{
  "blocks_per_level": 2,
  "lr": 0.0035,
  "magnitude_pruning": 0.5,
  "batch_size": 64,
  "epochs": 113.2
}
Rows from block 3, named by matrix and row number. Rows with one number belong to one channel. Each number is 500 + 25 x the weight over its row's rms, rounded and kept within 0 to 999. All counts start at 0. Numbers have three digits each. After the name is the row's rms in percent of the matrix's.
# convs0: first 3x3 conv (model.enc.1.1.convs.0.weight, 96x96x3x3), inputs 49-55, a 3x3 kernel for each
# convs1: second 3x3 conv (model.enc.1.1.convs.1.weight, 96x96x3x3, transposed), outputs 49-55, a 3x3 kernel for each
convs0.5 088:500500504520529500500477493500502500500561472500500500500491500500476500500500500500500508502422525500500497500500500511581506500500500500500500500500500500500512500509500553585556500511559
convs1.5 114:517500510500535496500500500500500500500486488465495477500478500500405500495500513519500500500424500483500500500500500478463500500475492486500500500555500511500500504556512530572513501531522
convs0.6 142:529527527525528532524526535530522520522522522528530518507505508508502506506504508500500500500500500500500500507512504510513518513511508507505507505505505500500500518513515512506513511511517
convs1.6 060:500500500500500500500500489500547502500511500500500500449437481500441455500466455500500500500500500500500500538500500500500500500469500500455500500500500500500492522500500500500500500500533
convs0.7 083:500500500500500500500519497500500500500500500500500502509441500500500500498500526454500500555500500456500500532584485500500500507502500500510500500500500500500530500448500500465458500445483
convs1.7 100:500500500500500520500500500492486500500500508500500513500500500492551500500497500500500500500500500500500500500500500506464500500500458500499500500500465500520500500492500500541500500500480
convs0.8 085:500497500500548500500488500500500500507559514500500500500500500477505500500500497521495499500425500500500500500500500500510500500500508500500500503528500500500509500520513525593534500520500
convs1.8 120:500500501500500502501510500497506491500430490481488482500500500548500500500546504500560539526563514500552519500481500500436500501500500500500492500500500500507500500496520523524508500521518
convs0.9 078:500500500500442503500500523500476471503500500487500500521520535503544501524518514500546505500474500500500523494467500500500535506521500500500500500526543500500500500500500500500500500500500
convs1.9 101:471533500517504500495517500500500500500445500500500490486462500475499500474489453477500500500500500500500500474484500500474500500524500535525500500500500518523513471472500474461488460467485
convs0.10 092:481500524500622560500518541500500500500500493500500500537471500527595579502529500500500500500500482488500500481500500500500500500500487510500522500500500500500500500500519500500500500500500
convs1.10 091:514500478500500500500409484500516506502500500500500471498479500500480500500526507500500477486458500500482500553500500500500500500563500494521500500500500500523500500464500500500500500500500
convs0.11 091:500518500461500500500500497500500500494509500500499500500500500500500500490486500500500500500522500500500500500498500508527500462500507500506500458466504491494500539500500500500500500500500
convs1.11 105:500500500500500471500514488500500500500489500500500500550526526513500514539527533500500500478482499500500500500537500500447511547500500500515500500571496477510527500500500500500461500500485
convs0.12 060:527544500567654540500520500500500500500500500500500500500514500500574500509506505500500500500500500500500500500500500500533502500500500500500500500500490500500500500500500530500484500500500
convs1.12 106:531523500519574502518535517500479500500520506488506488494448494500361493500477507480500500504484500487500486500519500500508481500500500500476500514504500500517500502516500513526489503496489
convs0.13 062:500500500500494500500500500500500497489500500500500500500500462500500500500500500500528500500500524500500500500507500500523500500500500500497500484546470503500468490483500466399408513466500
convs1.13 098:500500504512585500500500500500500500500500500500495490500500518529500544521537533500500476514500518500500486500500500541507527500500493500500500532517511504524500497485500475475495480497500
convs0.14 090:503437500517550500500500509500471514507490499500500505450515500504390472500500490477569482551500502490519506500477483500500500500500500530500500477551532501501510449500500500500471500500500
convs1.14 099:500535531547605532531545500500475478480538500513500500500500531517500507500527529500500519473571500479581500500500500500491500500500500466451449448412500483463432530533500516553529500500504
convs0.15 045:558500500500538500500500500539500500500500509524500500500500500546500579500500500500500500500588512500500500500500500525500500500500500500500500529500541500500500500500500500409500500500500
convs1.15 104:500500500515591530500500500500500500495500508500488500500500503509500471499500500493500500500500500500500500500526500483489500482469480500500488509500500507515533500500500500500500530500500
convs0.16 084:500536504535580537500510500500500542500505500500500500514545547522573528500519482522500500500495457500500500500500500500524500500500500500493507497474486513516464540518500500500495500500500
convs1.16 116:500553534532500533544500515500500500500515500500500500500477471500500500500500483500506494500500500500500500500500500509500493507526516540500500536539500511513495500469482467422467500500493
convs0.17 121:527556516541576530501525485503505500500500500517500500503533511518553527504523508500500500500494500500500500500500500514514500500500500500500500500500500441456469500495500500482500500500500
convs1.17 106:522500500500500500500500500500470500500500500500500500509509477503521476500500500500500500463500500500500500500500480500500511500500537500500500478500500467491500500500500500500470500499505
convs0.18 093:500519500498586500500500482500500500500510502490500500500492517500596500500517476500500500500500500500500500500500500485526500496500500500500500482500500500495488492512508500458500500500500
convs1.18 114:456492500500405500500491471500494498500500487500500514510494512500451512500487500500505479500500500500500485500500500500500500500490500542495500500474529502500501521529500500533519526523500
convs0.19 052:500526500500639500514444500500500500500500500500500500517500488500568500517500500494500500500466500500500483500509500500425500486500500500500500500500500482500491500500500500445527500500500
convs1.19 098:479500500500568487458470500500500500500500506500500498483500500466425470500450500500504511500491517500500502500500500523552500463500500500500506517500500500500500500500500504500500500500500
convs0.20 086:464523491500550500551500500500486500500500523500500509500473500500500505500454553500500502500500500500500479506500462500488457509500500500500500506500462500458500456500500476500500500500500
convs1.20 104:500483500500529494500500512500500500500500498500470500559500477500471535562503500500509538500416500466440500500500500500518500500505500493500500500548508500554528500500541500500534547500500
convs0.21 182:512546513530566525500505500500500500498500500527500500500548521495579530500514500500500499524523523500500500510500500500500500500500500501513500500515516472476500507512514529546527517520512
convs1.21 084:500500500458500500500500478500500533500500500500500500500500500592500557500500545500499496500562513500500500506460479500500519519500500500500500500500500500440500498522534527500567500505557
convs0.22 108:500523500532512448548500425494500499500500500500486500545503500512453488511500492500500500500500483500482480500500500486460500488500507500500500504500500472500494500500500504500500474500500
convs1.22 122:489518500514518500497500500519508484543500500500500514501485532472429546472500517516500478500452500501500543514500483500500500500500487536546546528523534511500500534500500500500495500480500
convs0.23 145:503531505516551505483505500500500500500500500514509500519549534519558536514533511500500494491494494500500500521517521530500528500500500500500500467488500451456467519522519526546528515528516
convs1.23 067:500420485500406461453434500500523493500492500500500500500500500472498508497500490500500500472488478495485475466500500492500500516500500500451500500436500474500500515500500550500500500519500
convs0.24 091:500500500500548500500500500500500500500500500500500500529505500523500525516509500500500529500540531500500483441430500501500446454500452500516500509504500505500500500536497500528500500500500
convs1.24 110:500469500479555481500500473500508500500500500500500500500535534500523535500522538474461476460466489497471474483478500500500509500500497500520498488556500515511489487478496473468481495484500
convs0.25 102:500443467500500500500500460500450500500448500500481500500481500500460500476480497500500500485473486515500500500500500500500471500502500500500500500500500500500500505500500500549539550500500
convs1.25 100:500533508521523529500532500500479500500483500500500500500484500500470465500500492521553528466489517494500538532543500500514500500500500472459486500511485500500515500500500500488500492474471
convs0.26 099:514500500500500512500536544500470500500500462491500500478512503533509500517520500500519501500501515500500500527500500500522499500500500500515500550547507525510518500511500532522500515504500
convs1.26 092:492517500500500520500500475483500494500518479487500523500539500500559524483500505520479500500467513500500437500500500531500500500500500480469483498508490519494474500479479471434465500477507
convs0.27 096:500500466500500500520500481500500457500519500500500500482475437536511500506534500531498500500529500525520541500500500500500500500500500500456500503559500511500500500567491500500516500500500
convs1.27 100:500483500500532500574528500500524500500500500488512500500500497500512489500510500500500500502500500500500500500500526500500495500500500486500478491614506451422492500467498467458480500500500
convs0.28 100:481459500500532500500458472500461470500500514500500512548549530495458500520500506500500500419440444482500471524544542500422442500500490535514500525536541500462500500500500460496494492507476
convs1.28 114:486483501500520500519533500518514539544500558500500528481500453456447449450500448500500490500434446489500500500504500495430500500500500500500500489497498458500476500500500500424459500444500
convs0.29 061:509511500500500500500500522494500500500482500500500500500500500500500526500500519500500498480449500500500500500500500483467500500538500452494500489512500500500500500500500500500473500500500
convs1.29 126:500505500500542500500500483500497500500500515515500505500516490513500500524524500518519500462500500500500500539527535500500500509482529500523500500540500514506497527512516500472488500481500
convs0.30 089:500497500500500500500500500496453475509468500497451489500500500500500500500500500500500503502504514499503510474509491464487468495495484458500500486466492500500498500514504500508508500515500
convs1.30 088:520529528522538548518527537500500500500500500500500500511510500513529500500503515500500500474500500500486500512526528498495484492510508508520539522536523510499498481474470471471468466467460
convs0.31 132:520525526518520523517517528500500500509500500500500506511518513517515525516518518500500500500500500500500500569562552549571557531551542495527521518541529513511504483486477484483480475475472
convs1.31 077:512514572500500500500500500500500500500500500472500500497500488500500500497465500500500500500483485477500483535526533553500500500500512500524507529500500500500500442500465439500466500500500
convs0.32 121:516510512500507510513512518500500500500500500500500500500500500500500500500500500500500500500500500500500500526539524546554536524526528529522525512526533520528529481479480469470473470469471
convs1.32 050:500500500500500496500500533500500500500500500500500500463504500467494500461489507500486500500500500500500459500500500500481486500500500487509500500500500500500500450500500472500500500500500
convs0.33 094:542500500503450479500459487500500500500500500500500500500535500511500500500500500531532500503500500500500500500500500487499500483505500485500500512500528524500500500519528502513500500524500
convs1.33 097:529547496526500487500507500500500500500500480500500500519538499527592474492463501500460467500500433500442471500494500500500500473404500500500500542561491500500451480478500462500493500500500
convs0.34 088:497500500493500500471500500500500500500500500520500500486496496481503517500483493495492493484500483500500500517564524536552506533540540519536522549499542500516507484454461482471458490474469
convs1.34 071:500425477439376500464374434500500500500517500500500500481451486500500459503471473500500500500500514500500500500500500472500500500500500514465476482463473500498529500500500576644530500568511
convs0.35 105:498506499474515482483483500500500500500549500510500500479436487460391461474439469500500500500556500531500500500472500500544519500500500500484500500596500483500500500500500500515500500500500
convs1.35 095:500500493530638500500532500500500500499500513500500500532500500500509500500532498532500520500446500500516500500500507548512527500500477526500529500536483504500517500500500500500504500500500
convs0.36 092:465400502505586522500500462500500500500500500500500500500452524500583531521544500485489500507532498500500469500470500497554500500500500500489481500500500469500500500493500500500500517531525
convs1.36 116:493492488484439455486485500500494500500500500500530500500476472454413465500449467500500502500522542500460500505500520500519500500500500500500522530500500525505480500500500534544513500516482
convs0.37 149:529529520531531524526528523522521518527524518524523518560562563557559560555556558500500500500500500500500500548546541543543540533531531503508505503507501500500500547549546550554554543551547
convs1.37 071:530535506565570540565575551500500500500500500500500500452443460441431449458451467500500500500500500500500500500511509500500500455455464500532500571560540500595500473467488458451475472463490
convs0.38 087:500500500500494500500500500500500500500512500500500500500500500500540500479500500500500500500500500536500523500557500500565500500457500500500500520558495500500500480500500500526500484500500
convs1.38 100:520517518500454500523519500502500481500449500509503500500500500500500500452516477500500500500469500516496500500500500475500500480474500476500455470476500472500500500500538500500553500543523
convs0.39 086:500500500500527500500500500500500500500451561538506529500528543546543564500531526500500500489478490500500500500550500525500500500520526500516500500500500482500500502500500500500500500500500
convs1.39 097:485504501500532515500506503500473500500442500500500471487463466500500500500488485516509500518554533516532510500500500526500500500517500510515482500516515500500472500500500500511525500500500
convs0.40 102:519518493521525512500500509530505500500509500531500500500500500486480500500500500459477475473464451473455457531537532531572552524516523481500500475500500467469500500485500501500500499500500
convs1.40 088:500500500500500500500561500513559500500542500538543500517480500536481500500500542520544522516521505500513514500500500476500500500471465500500500500500500544500493542500500552547559549548500
convs0.41 085:512500500500537500500500500500500500482500519500500500516541529542570521509500512471474500500487504500514500481542522512533571505486500500500483500500500500500500478500500500510528500550500
convs1.41 099:500500500539500512524500532500500500455449461500500500513520548500500523497522528496500513500493512500494507544484500500577529484462489526500474525531500500500487488479500500495500462500500
convs0.42 075:500500500500487500500500500500500500500500500500500500473508449500501480500500500498476493500500500500500500500483500500475500500500500500500500500500514500500500486500500500500500473500500
convs1.42 113:500500502500514500500541523500500500500500500500500508502500539493447547516467560484500466500500564498501500500500500489500500515500500500527512500511487500500539500502489500500482500484490
convs0.43 095:523536532526592524518588500500508500500549500500541527531548527529534534508540523500500506500522500520500510500500500523489500500500500500464488500500500461447500500500500540514500519500500
convs1.43 098:529500506500500500500500500500564500500565500500531500530522500500500500509500503500500500500433493500500500505500513533578499500542500500500500551539542500521542500480499457476506470501504
convs0.44 121:500500500500500500500500474484500500484532500500484500500513500511529518500511500516500500500500500491500500453500455466500500500500500500485507500495500500500466500501500500496521502524528
convs1.44 137:500510500476478488500500500500500500518500500529500500528521528508523516507509526513520525501544524512530517525551500500500465500482500529542526500575552500500535500500490498513499502499489
convs0.45 106:500532500453521521456456499500500500500517514481500500500523542500457528498500500500500500492467480496500478511500495500466500500500500528518500411516530454434500489500506475500500500500470
convs1.45 126:500503500516538529501500517500500500500500500500512500500486500528461488554461463487515500490460500499500500500500500500505519485500522500550532495527500500509437500523494491500500505483498
convs0.46 085:500500494476608500500482485500500500500581500500496500502504496495428532510500513500500496500396504522465500500500500504612500500500500500500500500686521500500500508500500500500500465500500
convs1.46 119:512522500500394520500500500500500500500500522500500500476521509565500475500500500528478530500432497500514491500508506500528500500505500500505500441438480478489473504506500500500500500500500
convs0.47 086:500535500496567463500500500500500500500500500500500500507508500495500583500493500500500500500646500494500500500500500500500500500500500500500500523500500500510500500483500500500500500469500
convs1.47 117:500500513500469500500474500500531500500500500500472522500500502584588500536530500505514500529525500500520500500500500498500516500480500492485499474409496500458500500500500545548500500500500
convs0.48 111:500552513538540519539549545520469500506500500500531500500515518497542553494523504483500494500500500500452500500481477500500500500528500500493500480439474493492500500500482500500494500500468
convs1.48 118:536509500500500475476536494520489500537473500522492500500522500491465500492500500500500500500534500500500507500500503474460500483509487500533500500500495503511511482489485500485482500493500
convs0.49 084:500533500500544500500500500500511500500500500500500500522515506512521523508513507496500497499509509500528500481500500500484500500480490500494465500523509489481500500522528546500500541500500
convs1.49 130:500500511500535515500503500501493498500500501500473511475458446445471477437450464500500520498468500506500526513509505509515513530524513500488500500476500506500502540536520500500530518500506
convs0.50 090:512500500500598532500500500500488500500522500500500500502486470500507499500482500500500500477509473500594500500500493500520500500500500500500500470627518500480500516493500485535504500500500
convs1.50 110:500500493500517478500500500515500500500472500482500500478513523455500538514500517498396500482500500506493508499515503500502500500522500470463471500496470500500501512500502500500500500500500
convs0.51 100:571500500500500500500500500489500495534500509500497515499479491504473500499480500518506505509509492491490497532530495528533529514548523500542474523523544523521519468469500474470469478483479
convs1.51 072:500500500500500463497500500540500500500528500500500500500500500500500500500500500547500550533500500500541500500500500500500500500500500500549500511500500545546500500500561500500570500500551