{"train_examples": 22605, "image_size": 48, "objective": "epsilon", "cond_dim": 128, "weight_standardization": false, "optimizer": "cautious_adamw", "magnitude_pruning": 0.5, "steps": 40000, "batch_size": 64, "epochs": 113.2, "lr_schedule": "linear"}
Rows from block 6, named by matrix and row number. Rows with one number belong to one channel. Each number is 128 + 24 x the weight over its row's rms, rounded and kept within 0 to 255. All counts start at 0. Numbers have three digits each. After the name is the row's rms in percent of the matrix's.
# convs0: first 3x3 conv (model.decb.0.0.convs.0.weight, 96x192x3x3), inputs 78-90, a 3x3 kernel for each
# convs1: second 3x3 conv (model.decb.0.0.convs.1.weight, 96x96x3x3, transposed), outputs 84-95, a 3x3 kernel for each
convs0.51 096:130128128128104128128128128138122128137128128128110128128128135128121128128128128117128128162128128106128128155156128128128128183174169150110141128128128128106175128143128158128128102128196080128128128152128122169128128191182128128128128128128125120100128129105128133128129140128127128128128128134128128128128128128128128114128050115128128134071064128
convs1.51 097:110134128114098103128103134144154128123182143113128128129108128128081128128128103134138128128147128128128134105154128112196144128164169132128128131128097128128113127095109128230128113114082128127138128156153128146128128128128126121128128105128111145131162128128119103144149141128128072128128129128128128128095095128128136111
convs0.52 138:128128115128128128128128128129131129132133131130132130227229227230232231227229227128128128128128128128128128141143143142143143142144144166166165166165163164163162128128128128128128128128128094094094092092092092091091103101104103101104101099102134134135133134135134134135113116113112113111110111108128157156156159158155128158160161156161163158158159156
convs1.52 030:133128128128128128128128128128128128128128128128128128009128116128128128128115128128119128128128128128128128128128128128128128128088128128128128128149128128128149128128128142128128128128128097128128128128128128128128128128185148128128128128128128079128128128128038128082128128128128128128128074128134128128128128128128094128
convs0.53 105:147134131128128128137121128109128128128130117128151125116148149128128156128155143168128128128128128133128128128128134115109128128119120130140128128128128128128128128128128128128128128128128154128139128128128157160128128128140128163144164172128097074091088082090086096071128109128165128133131147134163189128167128128128128123128128137128123128128128128
convs1.53 132:128128115100133128128169124128128120123149137151096157128128156128150164119128107140138128128127128128116128128122141128104096128162119129128126128139104148128139128128128124040131118194098128142128128128111128128143128128134133128106128128128128128124128128172128175126128122128148201086122131128119136128128108177100089149
convs0.54 094:128128149121123128128120137148128128151158128128128128144145143151128128128128138119121128109125128100113128141155160153128128146159146162128128128111128128132128128109117128128091128128128128128128131128128128180121166149128128144110128128128128128128103100103129116093142142128102131128128128160107128090128128118128128128097128128128128107159128128
convs1.54 102:114106128128094160141128128128128140128060132128137128115167138140151128128089128128128128132123146128128128141128128128128128128145128136128157145110095128128128099128161128163128128155128128160107099148115111128128126128128136087128128146128128135128106150139102121128128117128128128139131128128128162128128110092128128128
convs0.55 110:114128128114111128128124128096109130057125128078128128128128128128128128128128120128128128100092134123119128128192128128177128157161128128128128128128128128128128128128128128128160134128148136128128128085116127128115128108128157128128152131127128088097113053088106086132092006092061046067128128038080052084128056073100076128123109135081040107128106128
convs1.55 117:113128119115081128128128121128128110128140097114128128143128128142128128128165121128158125132214149154183132105151124128188128128129128114128127107128128127128100134138160128078128128182127111172128180209115128128133128136100137180128147170148128128128128162128128128150112128128128103082082149128128128124141193128128154109
convs0.56 086:128128128128128128128128128128128128128128128128128128128128128128128128128128128104109128111113110123125127128128128128128128128128128128128128128128128128128128128128128128128128128128128133143142128146142109127131128128128128128128128128128098089099101095095099100106128189191175198128145153128128128128128128128128128128153164144177183167152154129
convs1.56 073:137128128128155128128128128128128128128216128128134128128128096128128128128128115128128128108090128128107128128190128143000128128128189180128128128128136161128128128128128128128054128128128128128128135128128128128128128148128128128128128164166128128128128128128128128130128252135128216128128128128128128128144080128128128095
convs0.57 098:138139128128128128128128128128128128128250128128189207128128106104128128128128128128128128128128128128128128127131115128115109138139134128066128128128062128128128128128128128128128128128128100073128092080128128106084128128128128128128128128168118113114111111102104111102128128128128128128128128128128128128128128128128128128139184168186214171127137109
convs1.57 110:119108128143151136095128128107128128113128128142128128116128122167024128169181128128129128150128151128128101113113146083128147134084148128128128128128118131165128128128128156128128128091128134094128129128136171128128140158140091172122128128120108119128174128128128088123122128128154135128128128149108125128150128160108207128
convs0.58 078:128128128128128128128128128128128128128128128128128128128128128128128128128128050133143128148166128161173128128128128128128128128128128128128128128128128128128128128128128128128128128128128128128128175128128172128176128128128162162153128128128057051058060057064066066072200128128204225128128202128128128128128128128128128128081087097128111108097092084
convs1.58 057:128128128128128128128128128128087128128128128128128128156074128128042143128102101141131128128128164129163128128128128128128128128128128128069128128154128128159128128128128128128128128128128128158164128128128128128143155128128128130128161128128128128128128128128169176128113128120092128128128128097128128128128128128128185128
convs0.59 102:128119122152128128150128128128128119128142141128130165128128128128128128115143128163164136134128128130128128128128128084090128102103128128128128128128128128128128091119151087128132128114140128128128155128128128144153128128131115135121128128128080078099103093108127094098128076128128125134128128127128128128140128128128149129128147128128117128128128128
convs1.59 135:132128116114137109144114128111115144133215074116128111128134107148150128117129121145128128128067118128128130128172100127113147133142128128128120152123143128123127112121127132184128143108128128089129128086128129130128133115111138163112104128128143124128128055112128113128126128128128082133128130128104127085112255177131128128
convs0.60 097:128128128128128128128153128128128128128128128195128128114107132111115128126142128074096128092072107092128128122113082123128128128128128069076092099105101089084128077087098098093087083081128078086119058062103081059095128141145128098128128096128128128128128128131128147110169156128185208163140161128128189131128193128128128128138179128174128128128156128
convs1.60 108:128118118128128128128128077128131128128123128128128098110119106128128120128128081128128128135146134127099128128128128128121094147175128115128154132192170129136178128133113128005128128128128118128137118128128126156128128128128105128186131125167128109128100254117128126146128137138164152128140051128128136128128220139156128139
convs0.61 126:128128128128128128128128128128128128128128128128128128155156152156158153155155150130131128128128128128127128126127126128126125124125128181183180183186183182183181132132133131131132130131132128128128128128128128128128128128128128128128128128128128128128128128128128128128128128128128128128128128128128128128128128128128128128119119119121120120123122123
convs1.61 012:128128128128128128128128128128128128128128128128128128128128128128128128128128128128128128128128128128128128128128128128128128128128128128128128128128128128143128128178128128128128128128128128128128128128128128128128128128128075128128128154128128128128128128133128128128181128128128128128128128128128128128128187189128128128
convs0.62 089:128128128128128128128128128128128128128128131128128128110123111133146141115141142128128128128090128128128128128149128154128134128128128141142132128127120131127131146150151132139146140143144128128128128128128136128128149144128164150128114109130120112115114107109117110113128128128128128128128128128128128128128128128128128128122125126125111126121102139
convs1.62 099:129128128128137128128128124103128128080048181128097128146109115128128132128128133134121128122130136116130129128133138169063111139152128098085163052115157130134135101165128128172090103112123107128128131128128114128124054128084094082128105141128147091132124128128088095128107128128112128134128128131164127128070128088128128128
convs0.63 097:128128128128128128128128128128128168128128128164159128128128085128128128128128128128128128128128128128128128161153160161147157168161167150148154130127144133130150123110121109128113124118130147152142169157146169158145128128118128128134128139143108125141116138147123140147145165130154128118111128095159161156162155155128146145102128128092098128128102126
convs1.63 115:119099113113080125128128149128123128128128091128128128116144119150139128137150106128128135128094144153133152096128149135122156115128128148128163177135128126143128128171170150139128060075146118107130111107132108104116130117142128061128113106099110128128115093128094128128128118110151107094106096081128134128119156105128121123
convs0.64 091:128128128128108128128128142145172163176191164140162128118128128130131128128141128076128106128196164128128139169181169190128181128128184072061128049128128128128128128128128128128153128188151128128123128090128128128128157128115128150149128110149128177162128203172156176144128128128128128147128143119128128108117098128128128128155128128158152128177128128
convs1.64 118:128107128128126139119153127128128134128157128151128116117157128141082152117135128101120128127185128149128128158137127128204128128118128128095131102128128128151128128128136157120128128132128128123127096147130120129128128150141156000130128094128120152128098185104128106128111090111095122128120128128162128148198128128127128128
convs0.65 104:128128128128128128128137128102128128128212158128128128128135128128121118111117128128128128128128128128123128141136128115128128136128128128128128128128119128128128128128128128128128145130128128125114102128115128128086185180167163128128112127128092128122128137128128139125044128081143174137145128128110128129128128144128149128130167160152128128128128128
convs1.65 124:128103117155170110128105114128138128128175171129128128128127128128063128135104121126166140111128128136124128114170102128255148128104128129097115128158128128100128128125149136089078128130143128092105128200154128128115128085101128241128134128109128104138128114146128103119128127141138137109128112130128095128173012128128128124
convs0.66 111:128092128100128128128128128128128128128113128128112128128128128128128128128128128128128128128128155106128117128094104096098127078099128128128128125109103134130128168138128126128110146128128128128183128128128128128128099094107128128087128128128128128128079075087128084089128100128128115113129105128128127128128128128128128128128098097120120128128106128
convs1.66 120:128124124128138128104079128128149106128227099141106120128128128135057104150128138128133128128128128128152141128139128142140131095101153125128117148071102142128092124123128132147128128120152145128134126181139128113136118128114088126136111115104122128128183128123120108119128153128143128128128169128128117128109128170151127128
convs0.67 092:128128128128128128138128128123129110128128128115128085128128128128128123114128123128132110128128122125122108128128128128128128106096085133143128138140128135135124112128128116111128120118128128160128141162150128128121128128144125128143128128145114145131107152143128128128104128128128132125128120128121116133108106145106104142104137129128137122128120114
convs1.67 113:128128098128074128115112128128125095121083107128128159128128135128103167128113137134118128158171117116117128128113128139128111105143128128116105140030163131130128128112110128170110128100128128118128116128130128128145104128128128091109108128128128137134128063119121128128128157128128022156128143128128140128128066128129130128
convs0.68 075:128128128128128128128128128128128128128128128128128128114112128115114128112110128144143140148144140147143137157156152161161157165166161170169169171170168172171169125126127126127125129127126128128128128128128128128128128128128128128128128128128128128128128128128128128128128128128128128128128128128128128128128128128128128128118117119120121121125124122
convs1.68 041:138128128128128128128128128128128128128128128128140128128128128128039128128128128128128128128128128128128128128128227128128152128128126128128128128188128128165128128128128178128128119082128107128128128074128098113128128128128128128152128162128128128128128128128128128128128128179166128128057128128128128128098128128128128128
convs0.69 073:128128128128128128128128128128128128128128128128128128128128128128128128128128128161171177167184177177182166128128128128128128128128128152128146142134128142143144128128128128128128128128128128128128128128128128128128073076085089090082077075072087085128128128128128128128128128128128128128128128128128128128128128128128128128089084096098092097094081080
convs1.69 062:128128149128128180128206128094129106128128128120128128128068128167137128128128061118115103120128119128128128128128128128182128128128128128128075102128128128128128128128143128128128128114128075128128061090128090096114128128128170128128128128128128128128094128126128128128026060022126128128060128128168128128128118131181160128
convs0.70 098:124128097128128077128048128128106128128149137110128128128128128128128113128128066139128162128128128128128069128110107128128140137144128114155146130128128090128128104128124128128128128128128128128100194180134128128129117128111128088060138104052128128128128188143128128128128128128128177128128128128137128141128128115128128114147128131128128133128144063
convs1.70 128:075137128085128134128142128163186128128112120128128119162097113100106128125128133122062128128094128128123128128080128171098128128130128070095140075173104128128128108187130122128128125128133128136128128107152132128128101146128097128114121134124159128152105102128129128117103127132147164140128128128128124128128152128128128128
convs0.71 107:128075128128128090128128109121128128113128128113118110128128128154128128128128128128128128123120134120105141116128092128128081117128102135136133128128128128128128128111123123127115128128128160134108128128124150128122118071060098128079094128128128128128128086128128110128128128155128128128128128157128169128128128120121128128128128127128124100122119100
convs1.71 115:128164128180232144128158128121128117073075128128103124128150128167129087129151095128128128121102128128128128116118140110195135111128115137128133128128100133095110128128124140103140125144128128128128156128146139141106128108128124098128105128116115128128142193128128110104129120110133128130128122128126122144175098128098128128
convs0.72 117:128127115128139127128128128136128163128128128128155128128132128128129120133127128128128128128075124075078115128128128128075128128128091128124128128128128144128128128128128128100128128122128121128128143128143122128128128128105161214149128210154128046084128042084101058105128122128104081128130128128128154128128128128128128128128149128128104097128128128
convs1.72 098:128102159128011146128128128131128128128162135128128128128128128068132097103112119128096128128128107148128128128128128128128156119128128128128128128119133128105120128128147093128128089106142128089128103029084128100115128116128128157130110092128146141124120154145128128160128128089133175128133121123149128128128214128128128111
convs0.73 095:128128128128128128128128140114128128063110128082113128128156150161148150155150143128128096128128100066065128128128128128128128141128128128114110108105103105101106128128128128130130146128128128128128139157128128138128128108081128128128128128077128128128128129128128143128128119128128116133128128155128128128128128128128128096128168166161150128149155156
convs1.73 108:126146135113128128120128128128124128139054128128142125128128128128128211153163128142153149128143147145128155099119128133183128135123128128137150151074133128121128128204108144194128155083167120128128128180157151151128144116128134128140092128128093101116106088105128128139128128159109128128128128128109122150161128128099128128
convs0.74 107:128128128100128128128128128128076128086128128128105105130119098125100128128128128156118133128128128128128128121128128128124128128128128128128144116128128155121128128128128128128128144128131128128148128128128138154128134128128128128136128128128117128097105099092110118119128128088103123128128129128165128128128128128128128128128149128128128092128128093
convs1.74 127:128113128128092128137128128133128128128132110094139123137156128155084128128102141128128128138153128131128128102133128128146136146130128128128117127160132125133128128128128128205112134123128128128128125176138128128128132128128128087128135155115128123128145094128128130128128128128084128128123117128128128110128183117103102113
convs0.75 096:128128128128128128096128128137128155175128128128128163128128090128096099128128128128128129128157128140143131102103106128097128128079083147133128128128115132128110148120126145112128128128128148132125140131120137126112073128128068074085069082098128128065128128075128128069143171176180222128192128128128128128128128128128128128146128167128139162138122128
convs1.75 079:128157128161185128128154164152128128128128197128128122128147128095128128128183128128128128145215128116080128128103128128128044108128140128128128163128138128193128128128099078128128128128128106128128089128080128128080128078128128105128159128117128119128128128128106169116128195139128128128128201128043128128091128128128149092
convs0.76 102:128128128128128128128128128128128128128128128128128128038041037042045041046045043137128138131128130123118128128128128128128128128128128128128128128128132128128128128128128128128128128128128128128146128128149128142128128128128128128128128128128152167159141149143131141128128128128128128128128128128128128128128128128128128128092089078128128128128128128
convs1.76 084:114128128076128128128128128086128071152175128128128092128128128156128128143128128126128128124128146127128145128128128109128118095128128128112128128128128128134128128128128128000128149119128082111156097128128128128128093128089130128128128128102128132061096128128128128093188146129116116139166186128183142128128128157128128128
convs0.77 167:106105106105104105106105128128128128128128128128128128178180178181183182181183182148149145150151148149151147151153152152154152150152151184187184184187185182184183131133134130133133130132132091089088091089088092090090097128128099097098128099099102104102104104102104104103128128128128128128128128128128128128128128128128128128099097096098097095095093092
convs1.77 038:128128128128128128128128128128128128062128128128128128128128128128128128128128079128110128116128165128128128128030128128131128170128128128128128128128128128128128107128128201128146148128128128128128128128128128106128128128128115128099128181128128128128128128128128128128128128128128128128128128210128089128128128128128151128
convs0.78 105:128128128128128128128128128122132128075128128130128128128115128128113128116118117153128128128093128128128114128128128105104128128126128138128147131128128128128128140128128126128128128128128128128135128128128179172139118103128128129128128128139128124128128128088128128128128102128126128128098128103128128128152150132147128128128128120128128108128118131
convs1.78 128:116128111106111139128102122128128125128204121124161117128079128107101128128119108143128128128093119128128128118204115128038132128117125128160128128128125132128128133128128106149164143128128129154136128128129128114130153128132167189102129128128093168127115109136112099128154122128152176128128146122147106128128128128128112133